Weights of a small self-supervised image encoder.
Data: trained on capsule endoscopy frames (Kvasir-Capsule), 42238 training examples, 149.7 epochs.
Rows from expert 6 of block 5, named by matrix and row number. Rows with one number belong to one neuron. Each number is 500 + 25 x the weight over the matrix's rms, rounded and kept within 0 to 999. All counts start at 0. Numbers have three digits each.
# up: expert up (model.blocks.5.mlp.up, 16x160x320), inputs 107-213
# down: expert down (model.blocks.5.mlp.down, 16x320x160, transposed), outputs 107-213
up.36:469483491500503500518536480470517534511541496543506502507483497500505467472512521537530483513478504497502528503529460500475519463505503487536463501452488510532448491498509502509511505439481501521514519485478488500508503473545476476514529506541477496495494499536549500496506515500486499512452486531494548473515509458524502
up.37:452513563476498485491500502520475506499539500543501495501519473516496492481489544467484498454474519495521498520516482522505528499527472546481464465492483500501506505537502483481525465523516468489484471460524510528540491499498499546541491476458526476515508566518496529464499511494525508485498504504497451507458501525495507
up.38:488524526469516472486509538521519464513519523524457495497507494533509493528476494512469536525522519515505505485483515512492492499513473547498498508519483485496526463509478468517460528479497505488515516540468520508529482509507487502511453494510523481530505468450473557508474490453489501513471499480476513519541549486557533
up.39:494536515497495493506490528539492502445467504473484532461445566471534516523516479459506524480462479483500494501488483513496500529523500457499498513543507495475503523521523531491523501468464482477505509506488523472481449498501523480504520470497545477481526484511510487460507454536471494503465488532488462495525501504508532
up.40:511499536465500530514470528479482500483500471521517491497514467496578526474491539482508498514476524517514490507539518475469505518549539512510471481476491530521512494511524523555474533476455466536495488514463433536492507526481511511511476480495504476493443524478534528516500477470501509501468506533526467498507502468518485
up.41:509467477506538496504545485508510527477499492466497520476502443484470485458519524464555501504493493479516490503467477474487478471529442468467502522501472541477514516530471507508494473485506471532476495459485515486487504508516477502494572456489544502499504483507470484470496520515480456506495500516489502469493483507541499
up.42:498502477443533476520496479493515541491548492492527510524478555516449484521519498476562501539469487508452461480506468520453449484475501467503513524505496478464512513494527581514498456518514483532485522532483479527484475489513507475509523519515518551479499480505567523515505500478557517507532536514477508492484452445533474
up.43:494494504480501491526492497493520533476510473513536498527558493431427461539531481511525544491498450526534506482526475525529481494443455495479433489539470507518525454477469516504498507504516473510493534514542530520550494520513548463543539483504493497458501438473532467534521502551473472462500493480448519475532462501529490
up.44:466503514507475524548481507478481469474489514509540506474466518513486489462517518466543465482483505474496488524508551498481543500532474483500513506467493495475499537539483542477516503470503486476484497467481505487491517495497506493522507504550502532550486541488492540464481478512549508505485494469523532492496530504537507
up.45:488430494501493502443485492540486494469490481556542519488481499512480507574527458467467520501483506516526496488530461520506466531524488541474473516481508504525503493519477483517492527458474486521473465489486455513511460542525501518502496477520522482515542492442492494507492483495495510487487531520531503524505535494501523
up.46:477488511509494500495518469522515512582523519492515497529489517524504487507513485492511510458495495460507470496501453498498500449492442477513500514471493496477509508489521442482472497491523484490517518534536487467517506486528498478536531501539491507508506533527535475516504508469535493503542482501506544514531458454445481
up.47:506527518496512487512457530480484514492495492527516493514492498472491502517518532537554514496478509552523519507519484492475528580494499458490482489501495518519516444527493503490459476464485514499524496470543475507523535491489510519535466464479509504492538464516435546492499519511481497496503501491504491490487470485506491
up.48:532512516526472509474518495506529508548512482556488491486469473489495544474519478508474489553502512518504522491476521503525568526504531509527472507542507513491493481523500543487509537497559519475506529538543470530483528509478510515530440508508523471551467471480508494558491461557510519541467476456480476463480507459478489
up.49:489534497459473517504481484524489512472504488479488502474536477482484531504527524512506491514514473513500490482470482473458475503512527485507555480522493500503512530559565492483427508517452489479488487505491526521526496492511482491521447501503499554478523510493526529450505526512513531520457466496515494526516498500525501
up.50:472533478487465486528509430450499488480547502428506503534507511473533484527496537471496516519503491559516514515484465504489514494515481486484504504535477517526505502482483533467528493501548465495492468455568475477481477499533474485501486481530528449495529474517512463500475561486489522519510510553493455474477454489501469
up.51:492464520531475545475527466490511497450528527477485500514527483469469474509501481473465493520495477506523529494497497473503473494454552499512519481538496485524491489456465545468478497531539521522514474556530523516415504522494531496463518546458485495444517466509458516463503516493515541512461517502510484446527499508535502
up.52:554535560538513508465491504514480505519546454534484490512514521444473490541513495512482494497493447495509487498516527494479553506515496515493492517476470531534525515493512444494498510489506516481519484528452491535519543501543501499500580516545474439504502474487498507495470470494530535499523522484542524525501494499524507
up.53:512452447481500468470561537520480472492555465504478487484448504494520516545458470522499504522512495473506496488475476526437485517511483534468534469508475538488484486493532481530484494486483533539494530541437458503502477521488520521499508505512562535503468479506530514509471539506492511510479519499473528487543555514461487
up.54:488509517544493499471503510503514525520516475519537495522492486480474504475509541482482490474476514520527504483516493542530496477450487493451498506485477486520482542504483448518525499530485502490470505480513532484481510517496504474505516487490430497469500498453466520471456516506487485485473526549482541558472492560512552
up.55:476505461501534515511499504525538497498514483505473492531470525546482510506507531500507505490497494481486447488528478524539513486538520503522477452491477508467558525470435501476489532485442533524535519440496542567472488492549524487518523518493482525506501523486537516505470532505495510459531483483498468539472494497486490
up.56:487460452503500506501499533499513490499521496472505508503497512487495522550482497472513516481471478498502515510547523482559447535510468491508426463486512470509523482499484500510473459495516503476527469556453479506487527523506509538470476550498529482478511517512483482533518478495497446484496496517507509468519525524502489
up.57:536480530488490515523529473498428512519459462475524527477553477503497519456518492484481519516476561482515515492521443512531477476528489471518495489480484484520555473486510484499518475495473497524516508488472481515503497514487491513571501530516552474455527495498520508540496487463486527486514494488479462500489455490455503
up.58:500478488459473505491534533498523475514531489502496506469493459482474440499522492475498500523507510502516497503513517494479551455517501460465528481506497502521518499490502489516491495513505525496525531535471488496454478462544502459519491493510476529521490508498506466520507479486469527485503490500508533508475498459473486
up.59:434468471551489494502503521497521475532516520482510505537497539555475486469518517502519493519472496538491489519520524505500524514504472515524508493513484525502501482511483502502480511502534495518499518535478525514493477479523497515476528479510517486531531551471500525500474501446484509509513495513458518510479542469477457
up.60:481542497495477529479488498487519521500527496515513500508519500533505509492473474535475498463493493498493472519505506462462493551485502466487472483471440512501506469476453487518482524498519533499502443508532507520558458476479491500494486527540476484526519516506546519571498462495481511478498533507513535517496478469495517
up.61:517529478518488551482521464521455468460500537475514460497520471529496508538495509481532509492461480495510489495510496559450520466501485506473481484470480521493537503517550514520527498499551500566470484507501496488523478444475482523529514508518529494497492474469543501532491473534498505501471484526501502478504528535506534
up.62:539452501507494511513510506539514487442568518519448490513517480519494458542478498477466481516490486539491515499534485467510495491511506500502503524491526488510520509530506511497449568489542477496496474501499472525524511509482463442512495517500498551474532510473481490531467513471502512507513475534479478511487486473553512
up.63:506479500515489544511447504466524512490455498492522502473517549557499469515522523527487523517480504452496514479529527531498470471517490480497495497514528509508462459535513523429470536497492530529500470505530510505506499511457519507503463511521525478460525497542500506534498506511519529544453527518514552546483492537515461
up.64:493510479523472485511512483469472506442510519489531513509465499491487511533510494514503500476504521505514494536525498484485552451516473472530487513479518482540424480538531465527521519482493545451518491510492479466470506492509520512472509520519480475517508524497516488489512472493447502496468484519518492508504487498496454
down.36:567490481481494497479521529464508461511514527480486505526477512480506488529494494531501539461514492474479484507478497504499495487529482507535483509531505502504487510486507523497452529515511484469504481535537537547465491478512463513472503530475528534540539511456505517478478515504503536542504483478491460525477498506459452
down.37:512541510525562526514496491445513449480503530481482521536500526444529472527464445519472501525486519490492482499485515478487498465481485500511494481519460490496443508498491496483525499473500486512516509504512527499524492496506492542484556517503491499493518492497554486498504513488494493526498485574456500502480523514533494
down.38:463452549514482457526506503495492483509497449507459475505489505523516561538506481490530467516507506492510487494456470485536531527476518470504510506503538500468522537481530484500487531501471508570500469524516496486477490482510462521470483474475504529494512468522511531513506504515509512443488519506521540447459532563504462
down.39:547499456497515510444520528477489465491513489502505543454454512499527452492496475470491497507510516505497523503518501504504483488519486541513500506509494472482491510450492490492515497545531498494438511500485510468527514522494499529504496485534516506527472508467553498511510525494568541476477461556484544465509519480467534
down.40:522529483488500491496529537527516491550505503502529496477462527477530481519508499491507468497518523535513463495502489499501461502506521503495477466543477500500509490458526518482479501517503502494473484508486520470523464525526475462502492469490488494525545510513499512483517496490513518516511510515527489476571539476474502
down.41:451502531516513524451509514470494468534481475544516520528493487460456494458474499492509514478512453460494498506542498479516508472483496494518534487482500503474506484484518477502483496480523500474506519547483517532496470474486472550585505495510498494479493455487566526478506539529516508556513496523489467498512569471479522
down.42:569526503542478481529515525511516457454500519505481549501521467495551484501530469512516486477493491484489512509507513493502573493528520510512489517499466492492520478445452478478532512482522526486491520535506523490511492495487439518473471527496534496512467473467486554453484513477478440517468481489510502531514506518465525
down.43:502471464483506526503504458513476469483542475528437509499513505493498540515496475510517536513494540530494473514487500500490472531550535472503495473488522466503502476495511492550500457527516485520511504491511505487510548502519514500527491505500446518502485465518481532496520508470516456484485476497517486492497483554487530
down.44:511491497494495524532522489477499523543509481514501480493502535479494495460545501506536523478477525506479485530475518504517500511529523502461506451506495486455519496486511481538471512440530483471511482484528446517486470470476453537504493504500473516517528474507527517504474512498487478477509523500443511500536490495496506
down.45:461503497490509514531494484523485546474521478499483518509461501497479493478503510465496470490479514515464539527479553486508499505465546551496461502535481498496476527521471517451511526505491485478491500539487491512493470494553498506479531490457482514484487504504582510500490510520460511491459522490510497482504502487487502
down.46:520436497529474484496494533488507492480539501520483496507492443523493510486503486490498479550529473492495499538468551466528516471522481481491464483541497488514490544502508503497476503532496540510532502500508497537497499492436495510526491484534491515545510495574492519472516500461502509490505426526497495480498535508488512
down.47:483486507481484554512475475499529483489530464504448490534487558542495473554520490495476508487537480486477460466533498488517482520501531495485501469470465490507523547485489483483479550526503514500516495490468489488498534491459533531478475486495546493511496505482518515517518474474496501472491497521496457478475482480480453
down.48:519508484533525516522545509454561519532515508512456480504511538483465467564543466508472500472532510512461470522447460485510532495505467499499506532501521535479457522509515502503502516523500488492518506533542520478470505508545502491449508499486535480447520490517497525483486451486512523487478501501446492507481529507499474
down.49:490492559510485450499489525502505498522508534509446494500489508517478488490498523470535488511490515440509536513520532549469533472511496486527475464488531487486490461450508494507514486503468510503456504507507445526481527518512485501475476495518480456477531499513486548501450496513460498503494495497508481495492526509485480
down.50:514506499535519477516505565528497546470522574502491537522473522494533503510512513509536464493521502507476494448497505449517470479492484548508492528499470504517529524475516500522506488472501475493503507498510502482505534488551492507525492457510485510506492512542524521490492495496461498495516512525456431527481518486508468
down.51:494474473499471472514498466519472455492493462482512511561513522437509514509492542513481504519491517510492544483513494505552482502471518504493482436539479478465485525509539521507467524493459540518498460481493455466539555531540478527496538566547505493493504507496495490481507524514506527506492482450480477521513528529520454
down.52:474509505484519474523500503475510477536473485487520508494506504451514504518505502447527487475514474479499498489406483471569495485528533531491488495538512523504483516495475558509516474541487491526527475519489500539466503495544461485499541516470534495462519536523489442521499486509505551528532486462537517503480469525457496
down.53:481499513551457518498532500511501518464484499490475507500452510477530464509500496549499522479525492513513489516514499531510479538510529511519505524483506513486511532474500485463495488521501522494527511512500524517513515472557471504521496460494511458483472496511471493471485513493526494456510455485445503476474547485527487
down.54:529505531472494537540466487500544503524443557500513492551521531544478524522518471496498495505535507455494484492484492504525520503496523454501491490449510524525478503512493497526493510501478496440519520479499472554485491511504505478500564499466509468513486512501527470537476524509532492513534482491469496488488520512518487
down.55:468555499464458492526537491498504514546522516524434475496507482446520490464538493427490511533485514500514533477501536483526577461515512506512569519481523443508450503498507482504489506500495492523496514498495477522493527494498525515484517508498512436443478523533513476490451483507458514529516540558508476482484566536469513
down.56:515493517476541467549489494499477509535457524497486516493474515479495530486507433524512477517476514501478495463501520468507494490541529504493481519514467481522503487489504498549506514527529495544494448516548494493509536507517491438472485501488490546510534525481520497510496480529479504510513525518493467470498522458514454
down.57:511517486498491509487474539491516539533518487478514538523508520538510520471501483502516516518496489514494480491501513527474470537491468496522474536519471467452465493536512551505494489469505495511497562480526523478470487489478462530544481470497473474498493453494429528521477475490514497542515515480523536492479522480503466
down.58:504482517478485493472494474501500523465497526469498485533510560488510512488506512549516511483477470503489524501496533509513531534522505467519537512528465511505488491506493533503488460532455479500536457474510500492512524491485476548507491528477516516524490508502467521477488504544512462487496456501489521513533494515491469
down.59:486489539498517519474504491430505549539492501515494478522512549489512544550504526489474524509522467477496514528493507516535484478541500489476492518528560478486526516495527472536479529494493517557536502528524464490504517554507478455462488491516500467465475496551471507491510502506492511534491443474460501514505472501454498
down.60:524532548500485494495509535398525557500512482512525504485468477504444549451533481512537503553496548480532498517502494530504542497478522486495510494528464452470499502499516477471527495530505506498475506502542498501505560495519515503480505499476484537504514566457472484461497513523478498506510472512525487511473512490488464
down.61:480506537525501495535488465499546523521497489520504522521501520464507474499481518515478468471516492491504534462510478492515482485505522523483502489525511508534483536468534520513481470499523482456456533512495527487493528505505546499464484448503509514516534534486417512496495513502447487473534514467521497509516498516457475
down.62:501478495530478483511483512536491478521492536529492529526512479511484494494500499451502535504502546475484529509528537454480489527495477485482466494464543492479470531497494512549454465462503538481527459495497480459489488519491504501471496508504516509531500524505486493515527480503503503513486503473514516472532489511515495
down.63:484486446484514478470513472506480470501452463518494484491491503509477506565492473503482512528488505477501481507477485531467478473498499513515517479533429516539438511492505534490519541478551507496527538496526504459553496491526521463475478505510511477530533484496509500465525513522497499465488517509496446534537497492487510
down.64:511533471496499519499496518520515472486525505479545500515506478475504488516463498459499498493501482462442521495510480483507473503527454486498510472514553494484577538520546537510495473546528496486494513478494474535521492523485516507506522571570423472497510470522536494510557508489492492516514519523468484503492501480531540