config.toml
crop_scale_min = 0.2
moe = "top_k"
projector_hidden_layers = 1
optimizer = "muon"
Rows from block 5 of a small self-supervised image encoder, named by matrix and row number. Rows with one number within an expert belong to one neuron, the router's apart. Each number is 200 + 30 x the weight over its row's rms, rounded and kept within 0 to 999. All counts start at 0.
Before each expert's rows are labels from the 100 images, of 14848, where the router gives the expert most weight on average: "patch colour" is the nearest of a few named colours to the mean colour under the peak. Only what is clearly more common there than usual is listed. The data: capsule endoscopy frames (Kvasir-Capsule).
# router: router (model.blocks.5.mlp.router.weight, 16x320, trained with AdamW), inputs 0-106
# up: expert up (model.blocks.5.mlp.up, 16x160x320), inputs 0-106
# down: expert down (model.blocks.5.mlp.down, 16x320x160, transposed), outputs 0-106

# expert 12
patch colour: orange; grey
router.12,165,177,204,193,212,181,243,210,166,200,199,172,250,182,178,217,116,224,219,227,196,122,172,138,229,210,190,167,226,161,177,171,187,230,232,222,193,178,227,221,190,188,216,216,197,242,168,191,153,232,226,156,230,168,209,234,183,175,236,174,185,195,171,220,173,209,151,182,216,246,185,209,171,154,160,133,228,224,174,194,196,207,186,219,262,226,199,168,238,203,186,216,247,185,230,178,226,248,200,243,211,226,222,192,179,209,206
up.0,209,225,202,142,246,220,200,187,184,207,197,224,202,185,236,248,126,217,214,200,169,174,197,136,159,183,212,228,176,209,240,180,221,163,206,203,197,222,233,192,179,192,157,204,190,144,224,152,244,224,290,205,194,213,218,188,203,224,235,184,236,191,152,215,157,207,260,199,166,305,176,234,207,189,205,253,162,181,244,242,222,193,204,184,218,223,255,190,232,210,262,228,123,158,192,196,198,209,183,234,196,221,170,234,170,175,214
down.0,134,175,253,213,200,235,250,219,170,202,175,217,213,219,176,168,242,194,237,143,214,200,231,192,202,211,170,245,204,177,203,234,204,168,206,224,263,129,156,155,216,251,189,261,176,239,246,231,163,186,204,179,223,224,217,245,204,207,209,168,125,211,265,231,192,199,235,172,200,140,188,170,207,219,237,212,213,179,173,253,212,215,218,148,185,215,135,159,200,173,185,182,150,190,155,180,203,229,211,190,153,192,208,181,233,221,248
up.1,227,195,246,237,230,220,243,190,185,220,221,199,190,281,188,154,125,196,257,175,222,195,218,189,235,192,191,169,192,236,189,230,223,187,183,142,177,228,168,197,219,192,210,202,213,184,225,174,223,169,187,172,212,211,213,205,157,186,188,226,183,196,137,215,241,182,181,224,231,231,164,256,224,256,226,195,171,182,159,214,185,246,169,280,208,193,231,158,153,172,236,171,202,233,179,197,172,226,196,248,219,241,201,244,206,171,233
down.1,251,183,225,164,179,193,205,215,168,154,196,170,212,232,208,204,207,215,157,268,186,203,134,166,210,248,204,203,264,218,169,217,200,218,226,176,264,221,219,233,230,214,132,204,167,187,190,181,225,196,182,234,178,158,231,218,230,153,194,171,189,195,210,157,170,168,214,176,199,222,205,223,236,241,227,226,199,196,202,206,234,184,231,230,148,204,198,219,228,206,186,132,180,186,261,192,188,222,215,220,236,207,217,188,190,208,206
up.2,229,155,210,199,218,204,174,140,219,144,179,189,165,235,181,182,201,222,161,181,199,217,188,196,204,215,155,242,154,197,168,221,175,235,143,216,172,231,239,221,163,203,192,199,164,190,186,167,214,184,180,243,238,204,229,169,189,154,160,177,164,189,124,219,204,173,198,173,206,169,197,148,259,212,181,260,215,231,201,188,177,231,197,226,183,195,229,210,207,178,200,174,211,234,274,162,147,209,170,238,153,155,245,213,159,249,204
down.2,177,200,190,169,223,168,123,141,220,183,211,201,258,207,220,207,207,166,161,209,221,229,155,189,189,208,233,215,268,169,173,199,180,205,272,220,194,223,243,195,219,272,228,215,250,209,219,253,155,199,186,161,191,187,219,214,173,192,176,221,216,216,213,229,230,185,180,224,177,218,170,209,182,216,192,191,207,183,174,236,168,191,206,228,172,211,220,200,164,237,233,175,219,197,201,232,193,170,231,186,239,179,193,203,199,194,219

# expert 5
patch colour: black
router.5,197,173,209,210,176,216,181,138,211,142,191,181,235,227,264,207,205,211,204,180,231,263,203,220,176,201,162,198,198,188,247,200,251,234,185,216,150,201,208,188,225,207,222,192,185,214,170,159,220,224,187,209,188,232,203,209,217,247,126,248,134,236,211,134,218,197,179,240,160,234,238,180,159,241,243,197,181,170,234,256,216,176,231,204,165,209,161,187,216,182,228,198,167,168,188,205,133,197,149,215,185,183,163,276,238,145,192
up.0,222,250,168,245,193,151,223,168,195,176,205,212,160,200,187,151,215,183,143,167,198,197,234,227,202,199,253,239,199,216,171,172,220,199,175,140,229,208,157,198,192,159,212,208,209,197,205,225,220,201,191,186,195,204,206,170,219,199,191,192,171,253,157,236,190,217,244,215,135,230,193,214,212,199,223,281,215,214,209,217,176,186,212,212,187,194,184,204,252,185,221,190,216,260,167,223,163,176,227,216,208,214,184,183,185,199,253
down.0,141,182,210,202,205,213,272,222,222,247,202,232,207,203,187,221,227,128,171,215,219,195,167,175,192,190,227,248,208,179,226,146,163,208,197,217,203,152,237,229,217,208,218,206,240,242,203,234,188,201,242,213,136,207,161,252,216,190,172,147,208,171,177,193,162,211,215,156,216,205,222,230,198,177,207,170,210,190,246,153,193,200,168,213,226,248,171,201,242,221,204,171,207,247,182,224,195,212,237,160,140,200,184,192,140,240,162
up.1,217,183,199,191,176,206,198,196,235,168,195,165,211,154,151,216,228,223,265,254,226,238,166,162,225,162,162,164,226,198,178,140,203,176,207,246,261,194,214,198,179,158,168,212,223,179,204,152,224,219,257,128,244,161,226,208,170,184,172,233,179,211,253,236,152,212,208,151,205,187,240,199,213,241,202,174,206,193,232,197,185,176,209,188,252,174,192,176,170,241,165,220,184,171,234,177,172,214,154,200,200,243,168,197,223,117,212
down.1,248,271,134,207,212,197,163,175,169,199,192,158,180,158,176,247,179,184,202,214,184,231,203,204,159,205,210,205,161,267,156,227,191,170,228,168,166,191,210,165,254,228,226,177,160,224,158,237,190,256,226,195,189,205,219,208,171,230,215,198,247,273,185,183,245,164,199,181,160,190,186,247,151,174,210,199,192,233,199,192,211,179,234,143,191,217,284,210,150,190,193,210,153,146,228,214,164,234,210,206,200,205,232,193,194,225,184
up.2,208,194,199,207,177,192,199,225,233,192,181,219,170,219,227,217,197,202,247,159,186,231,152,250,192,222,187,218,167,171,222,199,240,185,217,186,185,187,159,228,154,214,181,221,213,163,155,153,210,220,139,153,176,196,199,198,188,221,149,252,150,225,154,198,217,208,177,161,177,123,204,207,206,179,247,208,211,227,245,225,167,196,263,225,181,205,233,217,200,206,176,177,221,185,183,142,278,204,222,268,184,194,203,200,181,241,251
down.2,193,181,189,198,202,203,180,202,224,150,247,174,166,228,214,214,165,177,198,170,215,230,177,172,224,141,189,202,156,214,212,184,238,202,227,208,159,231,212,195,261,191,203,193,248,199,283,213,213,179,217,178,175,151,176,173,186,257,174,191,224,198,224,174,263,207,197,234,224,160,222,220,181,214,215,203,218,176,212,226,206,179,194,198,251,219,228,190,199,181,206,228,246,189,198,254,186,221,234,170,183,185,158,209,183,199,201

# expert 13
patch colour: orange
router.13,219,167,169,182,179,169,250,238,237,215,214,203,161,203,209,241,235,235,275,197,262,225,195,185,196,192,194,178,230,242,227,183,233,183,204,207,231,215,210,194,246,183,221,197,189,204,183,106,161,229,235,148,172,174,194,227,153,245,150,241,181,258,195,232,218,240,196,159,207,196,213,207,190,227,196,222,211,173,198,175,222,171,185,187,184,231,180,185,231,184,155,219,178,206,209,209,174,229,181,248,224,215,199,227,246,165,199
up.0,204,157,267,163,225,154,184,139,173,266,173,237,245,234,173,234,227,191,219,188,217,193,240,274,178,218,163,208,288,190,235,229,213,185,174,184,206,230,229,213,207,220,200,183,214,147,181,228,161,183,162,156,163,196,196,172,157,131,275,196,212,211,176,237,199,170,229,204,235,193,217,227,207,154,191,200,164,220,262,217,258,189,206,207,192,188,203,195,202,230,135,231,204,178,173,192,167,218,202,190,169,215,167,155,165,232,231
down.0,204,207,167,156,237,231,224,208,238,147,163,188,210,170,235,189,245,176,205,167,165,203,177,200,242,198,204,220,239,201,172,218,209,215,265,229,216,204,188,128,193,209,232,236,168,197,231,240,236,208,179,118,220,253,251,173,174,215,148,180,211,221,204,218,247,155,265,203,181,201,188,166,166,194,158,226,194,161,153,170,162,179,208,163,222,179,226,225,232,177,192,196,165,230,178,159,216,191,259,161,214,246,268,245,237,187,206
up.1,252,205,216,167,244,205,237,207,219,245,207,156,171,227,219,184,223,163,180,284,181,163,204,147,170,139,135,208,174,181,232,208,218,155,229,177,164,205,132,189,202,135,165,248,234,199,192,204,181,210,148,249,222,200,202,180,207,244,200,138,224,197,200,250,193,187,289,215,231,257,171,222,172,169,219,212,215,201,223,227,189,213,201,171,159,216,226,205,235,169,195,272,191,170,231,206,230,157,224,213,217,193,143,216,181,198,176
down.1,226,212,173,197,184,225,163,244,221,167,173,196,189,144,168,213,131,183,179,182,218,154,178,187,165,227,222,225,201,145,234,235,218,228,209,271,172,239,195,174,178,257,199,160,183,259,203,184,165,255,163,195,227,169,264,220,162,231,225,191,148,160,271,210,203,231,187,189,208,230,197,299,191,224,193,195,213,210,261,163,170,213,187,236,220,234,182,230,178,160,200,233,218,160,202,202,173,239,241,216,193,218,196,190,158,199,197
up.2,271,158,270,211,186,198,207,169,205,232,189,226,221,215,248,222,219,163,187,223,258,201,233,186,222,172,171,262,175,213,256,188,221,176,186,180,234,244,124,219,197,164,165,223,202,123,228,222,198,191,190,213,140,212,209,193,185,171,154,209,222,218,273,188,182,166,204,168,215,173,172,188,190,175,209,216,235,234,203,195,210,144,171,228,201,203,200,219,253,213,185,234,184,160,213,184,140,181,233,265,224,243,183,171,197,246,148
down.2,141,215,176,153,203,204,221,212,188,187,208,206,148,213,193,172,229,159,207,190,160,194,214,215,156,227,162,213,182,213,183,163,163,213,217,225,185,150,190,136,216,190,189,184,220,211,207,224,225,212,237,211,210,153,185,218,204,184,203,186,159,173,221,260,242,178,174,186,210,185,254,171,217,176,229,153,155,201,203,241,232,139,167,254,187,181,247,173,180,214,142,203,177,224,218,221,180,197,195,198,151,235,230,190,171,180,196

# expert 3
patch colour: grey
router.3,173,156,195,181,213,220,226,232,191,182,199,175,235,202,126,240,238,190,174,224,205,169,149,204,195,199,209,189,202,206,151,179,194,216,219,162,259,222,152,266,131,125,200,218,213,175,194,191,203,160,241,163,219,217,198,179,180,179,247,170,252,223,196,230,182,207,171,171,176,195,187,181,275,185,190,229,217,215,199,186,196,184,169,189,187,210,192,218,172,251,195,253,236,282,198,204,196,208,209,168,233,249,220,134,254,232,163
up.0,161,253,232,184,189,162,254,179,196,200,197,182,219,229,204,195,229,181,214,180,178,193,230,163,199,211,180,122,181,267,240,249,255,225,173,147,216,188,188,206,210,207,161,137,157,181,174,215,196,221,247,195,215,233,213,218,181,169,207,231,174,191,244,220,177,209,198,126,186,213,231,135,207,193,230,209,161,225,187,192,240,201,230,231,194,221,152,188,209,217,242,204,185,176,214,175,198,228,117,186,225,183,214,189,233,172,223
down.0,167,225,180,160,165,220,212,204,203,163,271,143,178,157,228,243,148,228,219,164,283,243,193,267,201,165,188,211,175,199,159,214,197,204,194,217,186,202,173,155,185,218,224,207,195,208,181,237,261,207,171,168,171,219,179,166,185,204,194,224,200,161,174,165,213,163,160,241,200,245,231,180,200,188,158,183,174,204,174,180,212,193,157,250,199,177,182,223,241,210,237,259,210,191,179,190,204,179,199,221,210,212,168,198,164,171,215
up.1,212,187,216,178,196,205,218,146,220,226,191,158,158,185,217,200,237,148,180,208,140,169,217,204,197,181,198,203,178,175,158,222,238,190,200,168,180,228,165,191,203,142,195,174,224,213,182,209,191,185,176,153,257,155,231,171,192,183,224,145,240,190,217,237,155,207,208,240,194,214,198,170,233,148,180,194,215,217,204,220,224,196,247,188,221,199,192,157,149,213,149,216,184,244,217,210,194,220,224,174,214,172,198,206,231,205,217
down.1,218,248,193,279,183,243,214,251,183,227,188,229,182,146,184,218,169,228,221,184,215,208,214,201,196,194,197,213,195,219,184,159,207,196,134,225,201,165,179,163,259,211,161,224,226,176,229,227,148,181,161,213,169,238,175,114,236,215,212,180,182,195,188,189,249,187,194,196,234,179,219,104,190,224,180,224,185,168,189,175,225,197,175,219,166,246,197,238,267,172,197,181,222,208,216,202,235,190,205,226,207,188,196,180,180,182,185
up.2,211,190,204,197,198,206,216,226,152,199,198,180,212,219,207,177,172,182,212,194,177,206,184,213,195,203,162,148,180,231,218,201,190,260,206,266,182,153,156,232,171,209,240,216,211,212,217,212,179,207,175,211,230,118,208,166,233,173,184,245,171,185,188,254,190,135,179,279,191,231,197,156,229,198,190,179,211,198,164,241,195,179,232,213,196,162,251,150,236,202,172,177,258,211,193,197,179,274,165,187,215,158,174,251,207,267,139
down.2,270,185,150,191,181,177,188,193,243,167,154,276,223,191,195,206,179,208,180,226,200,206,178,186,199,149,229,192,243,184,174,176,233,168,186,196,200,248,235,227,199,242,232,207,153,125,169,245,200,203,228,171,244,217,250,192,198,215,156,145,212,150,181,168,168,182,158,238,230,191,175,205,231,199,205,247,207,240,228,184,169,169,202,223,201,155,242,215,242,226,200,258,137,182,200,206,216,216,197,191,177,165,248,182,195,155,128